config = dict(
    model='contrastive image-text model',
    dataset='photos with spoken descriptions (Open Images, Localized Narratives)',
    train_examples=101725,
    image_size=48,
    crop_scale_min=1,
    horizontal_flip=True,
    translate=0.06,
    color_jitter=0.2,
    tokenizer='word',
    vocab_size=4585,
    loss='softmax',
    embed_dim=128,
    encoder_arch='vit',
    encoder_norm='rmsnorm',
    encoder_norm_position='post',
    encoder_activation='gelu',
    encoder_head_dim=64,
    encoder_fused_qkv=False,
    encoder_bias='none',
    encoder_qk_norm=False,
    encoder_parallel_block=False,
    encoder_moe='soft',
    encoder_num_experts=8,
    encoder_moe_every=1,
    encoder_expert_mlp_ratio=0.5,
    encoder_slots_per_expert=2,
    encoder_shared_expert=False,
    encoder_patch_size=[8, 8],
    encoder_conv_stem=False,
    encoder_layers=10,
    encoder_width=384,
    encoder_positions='learned',
    encoder_pooling='mean',
    text_encoder_causal=True,
    text_encoder_width=192,
    text_encoder_layers=10,
    text_encoder_norm='layernorm',
    text_encoder_norm_position='pre',
    text_encoder_activation='gelu',
    text_encoder_mlp_ratio=6,
    text_encoder_head_dim=16,
    text_encoder_fused_qkv=True,
    text_encoder_bias='none',
    text_encoder_qk_norm=False,
    text_encoder_layer_scale_init=0.1,
    text_encoder_parallel_block=False,
    text_encoder_inner_norm=False,
    text_encoder_positions='learned',
    residual_init='none',
    optimizer='normuon',
    muon_scale='match_rms_adamw',
    learning_rate=0.0043,
    momentum=0.95,
    nesterov=True,
    orthogonalizer='polar_express',
    adamw_lr_other_params=0.0021,
    max_grad_norm=3.0,
    l1_shrink=0.03,
    ema_decay=0.995,
    max_steps=8700,
    batch_size=256,
    epochs=21.9,
    lr_schedule='cosine',
    final_lr_fraction=0,
    warmup_steps=870,
    weight_decay=0.08,
    adamw_weight_decay_other_params=0.01,
)
Rows from block 2 of the image encoder of a small contrastive image-text model, named by matrix and row number. Rows with one number within an expert belong to one neuron, the router's apart. Each number is 128 + 24 x the weight over its row's rms, rounded and kept within 0 to 255. All counts start at 0.
Before each expert's rows are labels from the 100 images, of 14848, where the router gives the expert most weight on average: "responds to" is what is common among them. Only what is clearly more common there than usual is listed. The data: photos with spoken descriptions (Open Images, Localized Narratives). In brackets: how many of the 100.
# router: slot weights (encoder.blocks.2.mlp.router.weight, 16x384, trained with AdamW), inputs 256-383
# up: expert up (encoder.blocks.2.mlp.up, 8x192x384), inputs 256-383
# down: expert down (encoder.blocks.2.mlp.down, 8x384x192, transposed), outputs 256-383

# expert 4
responds to: text has "sky" (57)
router.8 [ 98 174 113 102 161 153  74 108 109 117 102 157 132 162 103 150 144 124 124 122 165 114 143 128 119  83 161 141  98  93 155 113 114 135  84 128 127 127  80 134 131  81  96 142  93  88 140 141 123 113 149  95 103 134 155 103 155 108 124 112 104 131 155  99 115 132 148  93 152 117 116 108 116 115 106 104 135 149 156 122 137 109 137 119 144 124 124 121  97 170 126 153 111 123 142 145 142 142  93 115  92 150 168 134 159 129 105  87 160 113 118 119 111 149 150 145  95 115 105 103  96 174 138 120 103 111 102 157]
router.9 [108 164 106  88 135 150  93 102 134 132 113 124 130 145 124 169 111 127 126 130 160 125 169 133 125  94 157 136 106 120 146 120 122 128 110 143 102 149  84 159 136 112  99 128 120 141 128 136 150 101 149 121 122 150 174 107 149  91 149 119 121 145 176 106 122 138 124  97 131  96 131 118 156  97 116 114 112 136 169 124 148 108 131 115 141 106 118 110  97 172 112 129 103 144 129 115 107 154 111 105 111 154 147 130 136 142 124  87 141  98 135 123 144 150 100 142 159 121 115 103 103 162 130 124 112 107 110 142]
up.12 [128 129 128 128 128 121 128 128 128 128  87 130 128 228 128 126 122 128 128 128 128 128 129 128 129 142 150 128 129 124 137 128 128 128 128 128 128 128 128 128 128 138 128 128 128 127 123 128 127 140 128 128 128 128 128 213 128 129 128 128 128 121 128 128 148 128 128 128 128  83 128 128 128 128 128 128 131 119 122 150 128 128 128 128  20 128 128 128 128 123 128 128 128 128 129 128 132 128 128 128 128 128 128 127 166 128 102 130 128 128 128 128 128 142 119 128 105 128 166  81 128 128  77 128 127 128 128 128]
down.12 [126 130 103 128 236 128   0 150  81 104 159 128 128 116 127 134 128 138 142 134 124 126  89 128 128 128 114 134 126 129 121  68 131 128 128 127 134 128 128 128 128 128 129 143 129 132 128 165 122 125 127 128 125 124 125 128 128 128 122 121  35 128 171 128 128 128 125 125 129 141  91 127 126 126 131 133 129 128 129 129 128 133 126 128 127 102 129 128 124 129 140 119 129  27 126 129 128 128 125 118 131 128 121 137 128 143 131 134 127 128 127 162 128 128 130 141 123 153 128 131 129  90 128 155 128 114 128 136]
up.13 [132 168 128 128 128  86 128 128 128 128 128 155 128 129 128 128 128 128 128 128 128 128 128 131 139 200 138 128 128 128 128 128 128 128 128 128 128 128 128 128 128 126 128 128 128 158 143 128 124 129 142 128 145 128 128  20  34 130 128 128 128 128 130 128   3 128 128 128 128  65 128 129 128 128 192 128 134  13 128 132 128 129 128 128 131 128 128 128 129 103 128 131 128 128 128 126 128 128 128 128 127 128 128 137 164 128 157 128 128 128 128 128 128 179 182 128 127 128 128 157 128 128 135 128 107 128 128 128]
down.13 [126 128 126 127 162 128 126 128  77 127 161 128 176 145 120 106 128 128 137 184 118 144 128 129 125 162 128 128 128 167 126 128 134 128 147 117 131 125 162 123 155 126 128 105 129 128 127 126 127 135 129 128 128 128  94 141 128 129 147 181 150 127 121 127 185 116 130 125  42 127 128 131 129 205 160 130 138 128 149 108 128 128 128 128   7 108 128 122 126 179  50 125 128 139 128 135 129 128 128 130 121 129  59 126 176 128 129 132 118 176 196  57 128 128 129 115 108 108 127 144 169 128 140 123 127 153 126 133]
up.14 [128 127 128 128 128  96 179 128 128 128 128 136 128 117 128 128 128 128 128 128 128 128 128 128 127 129 111 128 129 128 141 128 128 128 128 128 128 128 128 128 128 128 128 128 128 131 136 128 127 128 127 128 128 128 128  28  80 128 128 128 128 128 128 128  78 128 128 128 128 153 128 128 128 128 140 128 118  58 128 128 128 128 128 128 125 128 128 128 128 140 128 128 128 128 128 128 129 128 128 128 112 128 128 128 111 128 112 128 128 128 128 128 128 130 255 128 128 128 128 112 128 128 128 128 134 128 128 128]
down.14 [128 187 128 128   0 172 128 128 128 128 128 127 128 152 128 128 128 128 128 128 130 128 128 128 128 127 128 128  95 128 128 128 128 128 128 125 128 128 127 132 122 129 128 128 128 128  96 128 129 128 192 128 129 128 139 128 206 131 124 128 128 129 126 127 126 127 128 128 127 129 128 127 131 128 128 128 128 149 127 127 128 128 129 128 135 128 114 127 136 128 130 127 128 128 124 127 139 128 131 128 128 128 129 128 183 128 128 130 128 129 128 128 130 138 138 127 128 128 129 128 128 127 127 128 128 128 129 129]
up.15 [123 137 128 128  88 130 188 128 128 128 128 132 128 122 123 148 126 128 128 128 128 128 128 126  54 243  90 128 128 128 128 128 128 128 128 128 128 128 128 128 128 128 128 128 128 138 128 128 187 128 136 128 128 128 128 127  65 178 128 128 128 217 129 128 128 128 128 128 128 169 128 129 128 128  64 128 135 173 130 127 130 131 128 128 129 128 135 128 119 130 129 128 128 128 128 101 165 128 128 128  75 128 128 104 133 128 144 126 128 128 128 128 128 139 236 128 129 128 127 239 128  87 128 128 176 128 128 128]
down.15 [129 128 131 128 116 128 128 128 128 128 128 128 128 124  85 128 128 128 123 128 128 128 113 134 128 128 128 128 128 128  88 128 128 128 128 128 129 128 128 128 128 128 128 173 122 128 125 128 128 129 128 128 128 107 128 128 128 128 128 128 128 128 128 128 128 128 128 128 128 128 128 129 128 129 128 128 126 128 121 128 128 128 189 128 128 128 128 128 126 128 128 128 139 128 127 128 128 128 128 129 128 128 128 128 128 128 128 128 128 128 128 121 128 128 128 128 128 128 166 128 128 127 128 128 130 128 128 128]
up.17 [128 127 128 128 128 133 103 128 128 128 127 129 128 135 106 128 135 128 128 128 128 127 128 123 190 138 130 128 128 143 130 128 128 128 128 128 128 128 128 128 128 127 128 128 128 124 129 128  97  86 255 128 128 128 128 193 196 128 128 128 128 114 128 128 190 128 128 128 128 111 128 128 128 128 131 128 255 147 127 126 128 128 128 128  64 128 128 128 142 135 128 128 128 128 128 128 128 128 128 128 190 128 128 128 119 128 119 128 128 128 128 128 128 150 126 128 167 128 128 163 128 131 129 128 137 128 128 128]
down.17 [130 128 213 171 127 129 129 129 128 138 129 112 132 127 128 128 130 128 133 138  92 209   0 128 121 127 129 127 183 133 113  69 130 118 242 130 140 134 148 123 242 137 145 180 128 145 129 180 132 135 128 128 129 122 114 122 130 115 130 128 127 139 128 125 129 128 128 127 127 131 125 124 130 128 125 129 128 125 122 199 128 145 128 141 128 101 128 229 126 139 112 119 119 127 132 128 128 142 132 107 121 129 124 127 125 128 153  99 129 132 130 151 135 131 130 128 137 117 160 129 129 113 127 126 185 128 124 126]

# expert 6
responds to: text has "black" (26)
router.12 [102 162 112 115 127 168 138  97 113 139  76 124 106 156  94 147 121 146 108  97 180 133 128  99 166 129 134 148 129  94 149 129 117 117  95 125 143 131  86 166 104 122 129 156  89 140 157 144 173  95 120 109  68 112 151  98 118 148 113 106 130 130 146 116 118 141 153  99 150 122 125 103  82 106 110 116 147 103 143 130 121 129 128  95 160 126 175 135 105 134 136 185  80 127 148  88 135 146 113 125 130 145 145 123 167 119 118  93 153 101 122 104 124 149  93 157 156 121  75 114 106 137 139 114 154 133 125 130]
router.13 [ 90 140 133 111 108 152 107  70 124  99 138 155 103 149 165 137 110 154 143  90 139 127 125 141  90 138 108  73 146 120 144 156 108 111 115 117 114 103 110 143 102  90 104 163 106 130 153 132 178  99 126  95 129 123 142  82 107 146 109  80 150 120 117 122 107 132 137 105 123 104 115 108 138 109  98 117 149 109 129 126 109 130 151 133 142 117 150 112 103 151 160 156 121 110 130 105  91 119 127 122 128 130 133 129 167  98 109 128 156 115 126 129 154 134  83 124 126 176  76 150 120 160 120 105 129 128 125 164]
up.13 [127 192 128 128 128 118 127 125 128 128 128 116 128 255 113 128 129 128 128 128 128 128 128 119 130 248  45 128 128 119 130 128 128 128 128 128 128 128 128 128 128 128 128 128 128 128 128 128  77 127 217 128 128 128 128 131 107  44 129 128 128 128 128 128 125 128 128 128 128 129 128 130 128 128 128 128 106 142 152 205 128 128 128 128 120 128 129 128 127 128 131 128 128 128 131 128 126 128 128 128 172 128 128 124 134 128 144 128 128 128 128 128 128 126 122 128  51 128 128 139 128 128 151 128 160 128 128 126]
down.13 [127 128 128 127  75 128 127 127 146 128  74 129 127 127 128 128 128 127 128 128 128 128 128 129 128 127 121 128 129 128 126 128 129 129 132 129 127 128 128 126 129 127 128 128 128 127 128 128 128 136 128 130 128 127 127 128 128 128 128 130 128 132 119 128 128 128 144 127 128 129 153 128 129 129 128 129 128 128 127  34 127 131 127 129 128 127 128 128 122 128 129 122 128 128 128 128 129 128 128 129 128 206 128 130 129 128 128 128 128 129 127 129 103 127 128  57 139 127 128 128 128 126 128 130 127 129 127 130]
up.14 [124 158 125 128 128 111 250 128 128 128 128 132 128 109 127 129 128 128 128 128 128 128 128 106 113 131  78 128 128 128 125 128 128 128 128 128 128 128 128 128 128 132 128 128 128  45 129 128 164 222 128 128 127 128 128 124 148 126 132 128 128 128 107 128 147 128 128 128 128 101 128 132 128 128 128 128 126 133 129 146 128 128 128 128 142 128 128 128 129  95 132 128 128 128 132 128 131 128 128 128 127 128 128 134 127 128 129 128 128 128 128 128 128 125 139 128 135 128 130 175 128 129 128 128 127 128 128 128]
down.14 [128 128 131 127 128 124 111 132 127 232 129 119 121 165 127 130 135 127 116 173 128 147 124 130 123 130 128 128 120 101  83 130 153 126 128 160  98 125 128 125 138 127 129 131 123 131 117 132 116 128 127 130 125 128 125 128 139 128 117 123  71 128 242 129 125 131 126 128 130 129 133 134 111 123  96 120 111 127 128 132  47 137 129 178 124 127 230 138 102 122 131 134 129 128 127 127 129 127 132 133 108 126 129 130 116 128 164 126 255 141 105 147 129 124 128 136 142 124 185 129 127 124 126 132 122 144 136 135]
up.15 [121 134 128 128 122  69 114 128 128 128 128 126 128 123 125 128 130 128 128 128 128 128 128 119 125 111 255 128 123 129 131 128 128 128 128 128 128 128 128 128 128 128 128 128 128 127 129 128 139 126 127  27 124 122 128 113 124 128 128 128 128 128 128 128 116 128 128 128 129 141 128 128 128 128 127 128 128 129 128 113 111 127 128 128 118 128 128 128 114 148 128 128 128 128 141 128  91 128 128 128 153 128 128 128 146 129 164 128 128 128 128 128 128 196 115 128 122 128 108  79 128 128 125 128 131 128 128 128]
down.15 [128 128 128 132 130 129 113 128 194 128 165 126 128 128 127 125 255 129 128 125 128 135 128 133 129 128 127 187 125 133 125 128 128 128 128 129 128 127 129 114 124 128 136  56 126 128 140 135 128 133 128 128 129 128 122 140 134 108 153 128 129 128 129 128 127 128 132 128 128 128 128 128 127  68 129 208 129 130 128 127 137 128 133 157 128 128 136 123 128 128 131 114 132 127 128 136 113 129 124 128 128 124 128 135 129 130 124 120 128 128 128 126 129  99 128 128 129 128 132 135 128 127 128 128  93 132 128 128]
up.16 [ 70 185 134 128 128 207 119 127 128 128 128  78 128 241 128 128 127 128 128 128 128 128   0 143 175 124 140 128 127 115 145 128 128 128 128 128 128 128 128 127 128 129 128 128 128  84 128 128 128 127  70 128 128 127 128 126 116 128 128 128 128 128 128 128 222 128 128 128 128 168 128 131 128 128 122 128  97 124  95 128 130 128 128 132 132 128 127 128 127 148 128 128 128 128 127 127 121 128 128 128 131 128 128 109 121 128 184 128 128 128 128 128 128  77 117 128 158 128 121 127 128 128 128 128   0 128 128 128]
down.16 [128 127 128 133 134 128 142 135 159 129  85 128 129 126 128 128  92 128 129 110 117 129 127 122 149 168 128 128 135 126 190 128 128 128 128 128 133 148 112 136 130 128 107 140 130   0 135 162 147  98 165 128 106 117 176 107 128 125  93 128 127 123 129 142 128 129 129 128 137 138 130 142 129 128 127 127 127 127 151 128 127 128 129 128 129 126 126 119 128  69 127 149 128 129 127 137 127 134  90  98 127 122 126 117 128 127 127 128 129 127 126 140  88 128 143 128 177 128 129 123 130 128 146 128 129 128 128 127]
up.17 [126 121 128 128 128 132 111 128 128 128 128 126 128 124 126 126 128 128 128 128 128 133 128 136 136 128 128 128 128 128 128 128 128 128 128 128 128 128 128 128 128 128 128 128 128 127 128 128 124 128 255 128 129 128 128 139 128 136 128 128 128 128 123 128 129 128 128 128 128 131 128 128 128 128 127 128 126 145 128 134 128 128 128 128 130 128 129 128 121 150 128 128 128 128 128 128 127 128 128 128 128 128 128 128 124 128 130 134 128 128 128 128 128 127 161 128 105 128 115  13 128 128 129 128 126 128 128 128]
down.17 [117 128 130 139 127 128 138 123 130 103 127 128 143 124 115 125 128 128 128 112 128 121 128 131  81 148 117 128 165 128 104 129 118 129 131 121 129 128 129 129  83 116 125 162 113 124 129 132 122 144 128 127 128 145 126 126 128 132 139 127 129 122 126 126 133 120 134 126 128 128 128 125 133 142 128 128 134 103 198 128 136 104 143 129  93 135 133 128 100 128 129 115 141 173 121 136 143 130 124   0 128 128 128 128 127 128 120 148 125 128 137 120 128 172 114 118 139  34 128 110 124 139 131 125  85 134 119  90]

# expert 2
responds to: text has "color" (34); text has "red" (28)
router.4 [ 84 127 113 102 156 146 124 113 124 152  88 153 106 170 140 157 151 158 100  96 151 127 158 145 143 113 142 143 115 118 171 142 106  79  82 156 115 149  87 160 119 130 107 150 123 104 126 153 134  93 113 103  93 114 129  99 132 121 130  95 144 120  94 114  88 127 106 103 149 129 141 109 107 110 137 120 103 146 136 140 164 106 153 107 141 153 121 150 101 185 128 168 118 139 120 151 115 150 122 120 117 109 142 138 169 124 119 114 146 103 136 135 102 136 131 135 162 133 115 137 127 168 156 145 147 130 128 113]
router.5 [106 136  88 122 109 180  85 119 122 137 112 154  91 149 120 124 128 129  89 101 120 132 154 148 143 116 148 154 108 133 161 148 134  99  95 146 112 117 132 169  90 133 113 142 125 126 143 145 155  94  81 107 123 168 132  77 148 115 129  82 153 128 112 126 114 119 137 110 144 112 112  92 127 128 132 117 113  84 150 130 144 112 118 102 174 130 170 150 119 157 122 159 128 158 115 124  80 102 150 138 129 109 155 115 163  96 158 120 155  94 137 102 137 151 136 137 144 118  86 132  78 169 123 134 133 134 100 140]
up.12 [128 195 128 128 128 131  51 128 128 128 128 128 128 119 129 129 128 128 128 128 128 128 128 118 126 128 128 128 128 128 131 128 128 128 128 128 111 128 128 128 128 131 128 128 128 128 128 128  66 130 124 128 128 128 128 147  72 128 130 128 128 128 124 128 123 128 128 128 128 128 128 128 128 128 114 128 140 124 127 136 128 128 128 128 137 128 128 128 148  29 128 128 128 128 129 128 128 128 128 128 118 128 128 110 140 128 122 128 128 128 128 128 128 129  98 128 127 128 126 140 128 128 127 128 184 128 128 128]
down.12 [128 255 125 128 128 129 129 129 129 130 152 133 128 156 117 131 108 141 133 126 151 127 128 119 158 137 130 163 128 124 140 131 127 127 131 112 121 124   2 132 128 128 128 123 137 127 151 137 126 170 120 121 157 128 121 116 127 127 128 135 130 140 128 125 141  76 119 147 128 168  96 171 122 126 141 128 128 123 133 155 136 128 161 131 142 128 104 118 189  71 141 120 125 148 129 128 128 132 139 128 122 132 149 216 134 147 129 113 129 128 131 128 132 128 121 128 128 130 114 110 127 128 122 128 137 128 102 135]
up.13 [168 125 128 128 128  26 129 128 128 128 128 128 128 151 128 128 128 128 128 128 128 145 128 126 128 212 129 128 136 128 128 128 128 128 128 128 128 128 128 128 128 127 128 128 128 127 128 128 139 110 100 128 128 128 128  91 137 128 128 128 128 128 139 128 157 128 128 128 128 100 128 127 116 128 134 128 246 107 123 125 128 110 128 128 153 128 128 128 118 113 128 128 128 128 128 128 128 128 128 128 130 128 128 128 127 128 137 128 128 128 128 128 128 148  97 128  76 128 128 146 128 128 128 128 194 128 128 128]
down.13 [128 125 128 165 126 132 104 125 127 123 128 127 128 115 128 128 127 125 128 128 125 128 141 128 124 122 128 165 129 132 128 126 118 130 129 118 128 128 132 129 117 129 128 125 122 124 128 128 130 129 123 128 129 130 123 138 207 152 109 139 130 114 115  60 160 128 128 125 130 130 129 128 138 131 128 129 137 113 130 140 133 128 128 127 132 128 128 128 124 102 128 118 129 126 118 130 129 121 128  97 129 129 130 127 124 127 128 129 124 162 129 127 125 128 128 126 136 126 129 105 130 132 133 128 139 128 127 129]
up.14 [129 104 128 128 128 203 116 128 128 128 128 128 128  45 128 128 126 128 128 128 128 128 120 128 128 123 128 128 128 128 127 128 128 128 128 128 128 128 128 128 128 128 128 128 128 144 128 128 227 113 179 128 128 128 128 125  87 129 128 128 128 128 138 128 131 128 128 128 128  41 128  63 128 128 126 128 187  69 127 127 130 128 128 128 130 128 128 128 128 129 128 128 128 128 127 128 128 128 128 128 163 128 128 128  63 128 114 128 128 128 128 128 128 126 222 128 255 128 128 125 128 128 129 128 119 128 128 128]
down.14 [129 140 212 126 122 113 144 128 138 131 129 122 131 118 136 128 137 129  93 129 130 119 105 138 119 131 128 131 129 129 126 128 128 119 125 120 127 119 134 134 159 104 128 129 128 128 126 130 132 128 104 130 132 109 128 161 134 255 103 128 135 159 120 130  55 124 128 132 119 123 128 129 131 124 134 139 128 163 127 126 124 117 129 172 136 144 128 127 129 105 161 108 133 126  78  94 128 128 125 128 130 126 138 151 156 128 131 130 219 132  34 125 128 151 127 122 148 128 143  89 130 105  87 128 109 122 137 131]
up.15 [129 124 128 128 140 128 144 129 128 128 128 121 128 128 128 130 128 128 128 128 128 128 130 136 107 131  85 128 122 128 125 128 128 128 128 128 128 128 128 128 128 128 128 128 128 170 128 128 144 128 110 128 128 128 128  61 122 128 128 128 128 129 126 128 118 128 128 128 126 127 128 127 128 128 128 128 121 130 127  75 128 128 128 128 129 128 119 128 102   5 128 129 128 128 118 128 128 128 128 128 116 128 128 128  44 128 135 128 128 128 128 128 128 142 127 128 117 128 128 120 128 129 146 128 108 128 128 128]
down.15 [128 128 128 128 128 128 128 128 128 128 129 127 128 128 128 128 128 128 128 255 128 128 127 128 128 128 129 128 128 128 128 128 128 128 128 128 128 128 128 128 128 128 128 128 128 128 128 128 126 128 128 129 128 129 128 128 128 128 128 128 128 128 128 128 128 128 128 128 128 128 128 128 128 128 128 128 169 128 128 128 128 128 128 128 128 128 128 127 128 128 128 127 128 128 128 128 128 128 127 128 128 128 128 128 128 128 128 128 128 128 128 128 128 128 128 128 128 128 128 128 128 127 128 128 128 128 128 128]
up.16 [125 180 128 128 128 110 225 128 128 128 128  83 128 126 128 124 128 128 128 128 128 129 128  65 215 194 131 128 129 128 127 128 128 128 128 128 128 128 128 128 128 128 128 128 128 128 126 128 135 124 122 128 126 128 128  93 129 126 128 128 128 134 132 128 130 128 128 128 128 140 128 149  70 128 128 128 126 128 128  38 129 128 128 110 130 128 128 128 100 127 126 128 128 129 128 127 128 128 128 128 121 128 128 129 137 128 130 137 128 128 128 128 130 125 120 128 115 128 133 175 128 128 131 128 127 128 128 128]
down.16 [128 128 128 128 128 128 116 128 128 128 128 128 128 128 128 128 128 128 128 128 128 128 128   0 128 128 142 108 129 128 128 128 128 128 147 128 128 128 128 128 128 128 128 128 128 209 128 128 128 128 128 128 128 128 255 128 128 127 128 128 129 128 128 127 128 128 128 128 128 127 128 128 128 128 128 103 128 128 128 128 128 128 128 128 128  68 128 128 108 128 128 128 128 128 128 128 127 128 128 128 128 128 128 128 128 129 128 145 128 129 136 128 128 128 128 128 128 128 129 128 128 123 128 105 126 128 128 128]

# expert 1
responds to: text has "plants" (32); text has "grass" (30)
router.2 [122 174 119  95 113 138 108  97 124 149 105 146 109 164 119 136 120 136 119  99 158 122 145  97 113  80 150 156 112  84 151 126 109 105  97 137 107 131  84 191 122 102  96 136 130 134 151 130 141 106 114  91 121 111 138 107 169 130 139 107 110 160 158 123 118 161 110 102 162  94 128 103 139  98  87 148 151 107 165 116 149  90 141 113 156 104 136 126  98 177 132 154 111 134 157 114  95 154 114  95 107 149 136 144 142 144 107 102 128 122 115 123 121 140 108 142 158 106 125 102 119 153 121 119 143 127 117 116]
router.3 [ 94 180 118 113 153 168  91 116 102 135 108 147 113 165 112 164 116 145 112 119 146 124 155 102 113  85 169 130  94 105 164 115 116 118  94 124 114 137  85 151 141 115 110 150 105 118 148 141 151  85 119 102 115 119 130  90 155 103 150 106 137 155 149 119 119 133 142 101 136 107 122  83 106 116 104 114 139 104 158 116 143 108 139 124 163 118 132 130  88 165 136 162 100 134 139 117 101 133 100 122  79 132 163 153 171 126 109 101 148 108 125 122 134 163 106 138 149 125 117 101 110 168 128 122 144 113 102 128]
up.12 [130 221 127 125 127  83 111 127 128 128 128 122 128 108 128 141 129 128 128 128 128 127 130  91 170 182 125 128 129 127 162 128 128 128 128 128 128 128 128 128 128  83 128 128 128 127 113 128  95 128 121 126 127 128 128 105 183 127 128 128 128 126 130 128 130 128 128 116 128 102 128 128 128 128 134 128 137 122 128 127 128 130 128 126 165 125 128 128 133  17 145 128 122 126 112 137  82 128 128 128 155 128 128 129  86 128 125 128 128 128 128 128 133 136 129 128  84 128 101 215 128 130 143 128 138 128 128 128]
down.12 [126 128 128 135 125 129 235 126 127 128 127 128 131 133 130 128  91 130 120 116 118 136 128 142 128 128 129 133 124 128 128 130 125 126 126 128 135 128 124 140 104 127 128 128  99 148 137  95 127 128 128 129 128 128 126 129  71 134 140 128 127 132 128 129 124 129 138 128 123 206 131 101 131 128 125 128 128 122 128 127 134 126 131 129 174  96 128 125 128 130 128 129 132 138 117 137 110 129 105 126 129 112 127 128   9 125 128 117 122 127 128 128 120  91 139 187  85 128 129 152 141 130 128 123 129 128 128 120]
up.13 [ 92  67 129 128 128 128 126 128 128 128 143  77 128  61 130 127 125 128 128 128 128 128 130 113 125 149  61 128 126 128 133 128 128 128 139 128 108 128 128 129 125 133 128 128 128 116 128 128 134 130 188 128 112 139 128 168 127 147 143 128 128 127 123 128 150 128 128 130 129 120 128 131 128 128  80 128 115 121 128 158 165 128 128 135 181 129 128 128 143  29 128 128 127 128 142 138 161 128 128 128  86 128 126 128 255 127 135 119 128 128 128 128 128 255 255 128 167 128 138 125 128 122 154 128 127 128 128 128]
down.13 [132  81 125 136 125 107 128  91 134 126 119 128 128 134 134 125 128 120 128 124 124 125 130 131 127 128 128 135 129 153 130 126 151 126 122 126 128 126 134 127 146 108 130 126 161 129 126  91 129 102 127 128 169 125 130 131 136 104 130 129 132 224 125 128 138 151 135 127 127 128 151 137 128 123  56 129 153 131 123 110 151 128 128 128 142 119 128 125 128  65 129 110 135 128 137 128 128 128 125 199 128 127 128  58 128 128  81 128 121  97 104 128  58 128 231 125 127 128 128 128 135 128 129 109 145 129 128 128]
up.14 [115 128 128 128 128 144 127 139 128 128 129 148 128 146 133 115 134 128 128 128 127 128 105 135 120 141 124 128 128 128 139 128 128 128 158 128 128 128 128 125 128 128 128 128 128 133 160 128 128 147 124 128 136 131 128 173  70 128 128 128 128 133 166 128 119 128 128 128 128 106 128 124 126 128  98 128 127  93 150 126 129 128 128 128 133 128 128 128 174 163 104 128 128 129 146 135 128 128 128 128  91 128 128 118 156 128 130 127 128 128 128 128 128 115  89 128  99 128 138 129 128 118 161 128 128 128 128 128]
down.14 [128 128 148 128 128 128 128 129  98  99 128 131 128 127 128 128 128 127 129 129 109 147 128 128 123 122 150 129 128 128 255 128 129 128 128 125 128 127 139 118 111 128 128 125 107 118 114 128  55 129 128 119 129 146 123 128 128 128 128 152 128 128 117  93 128 127  88 133 139 128 128 127 128 155 128  98 111  31 129 129 128 130 128 120  96 128 127 156 128 132 128 127 130 128 149 129 158  81 143 128 127 129 138 123 131 129 128 128  71 131 165  79 128 129 128 127 128 127 111  89  86 130 128 129 139 125 128 128]
up.15 [126  97 128 128 128   0  94 123 128 128 128 127 128 151 123 137 128 128 128 128 128 128 128 128  98  75 127 128 100 128 129 128 128 128 128 128 128 128 128 128 128 142 128 128 128 112 128 128 125 128 129 128 128 127 128 255 146 124 128 128 128 126 123 128 120 128 128 128 128 123 128 127 128 128  90 128 125 135 128 132 127 128 128 128 114 128 128 128 128  89 129 127 128 128 128 129 140 128 128 128 128 128 128 128 131 128 138 125 128 128 128 128 128 127 122 128 132 128 128 163 128 128 131 128  25 128 128 128]
down.15 [127  48  94 136 153  76  84 115 122 161 128 133 129 107 126  84 126 128 128 128 124 131 120 128 128 236 128 134 115 137 120 153 111 107 120 132 126 115 127 157 126 138 128 126 130 135 128 132 129 126 131 129  94 139 126 128 128 129 137 137 129 159 130 129 124 135 126 173 111 133 129 131 156 128 127 127 135 128 128 138 129 128 129 128 132 132 141 109 126 138 122 133 145 145 134 130 126 128 128 125 144  95 128 122 128 125 113  81 130 173 125 123 157 255 111 130 129 127 128 128 131 129 132 128 110 128 127 124]
up.16 [128 148 128 128 128 136 156 136 128 128 128 119 128 133 128 129 147 128 128 128 128 122 125 144 147 204  28 128 128 110 119 128 128 128 127 128 128 128 130 128 128 128 128 128 128 179 127 128 119 120 121 128 129 129 128 139 121 131 128 128 128 145 119 128 163 128 128 128 128  50 128 130 128 128 128 128 152 100 219  93 129 130 128 128 130 128 113 128 128   0 108 130 128 129 111 125 125 128 128 128 129 128 128 133 129 133 119 131 128 128 128 128 127 141 124 128 117 128 128 223 128 126 135 128 149 128 128 128]
down.16 [128 128 130 129 141 151 129 127 128 117 140 129 128 138 131 128 128 126 128 133  65 140 128 127 129 128 129 125 130 128 132 131 127 127 129 131 128 129 131 128 132 129 110  93 131 128 113 125 126 128 129 133 126 147 201 125 126 127 129 130 130 135 118 129  93 129 121 125 129 128 128 130 108 129  71 127 127  93 191 167 129 130 113 128 129 125 102  87 132  19 130 128 131 129 155 181 129 127 133 135 128 131  41 128 128 128 126 138 116 129 128 128 120 176 128 128 126 128 109 110 128 124 128 129 141 128 128 131]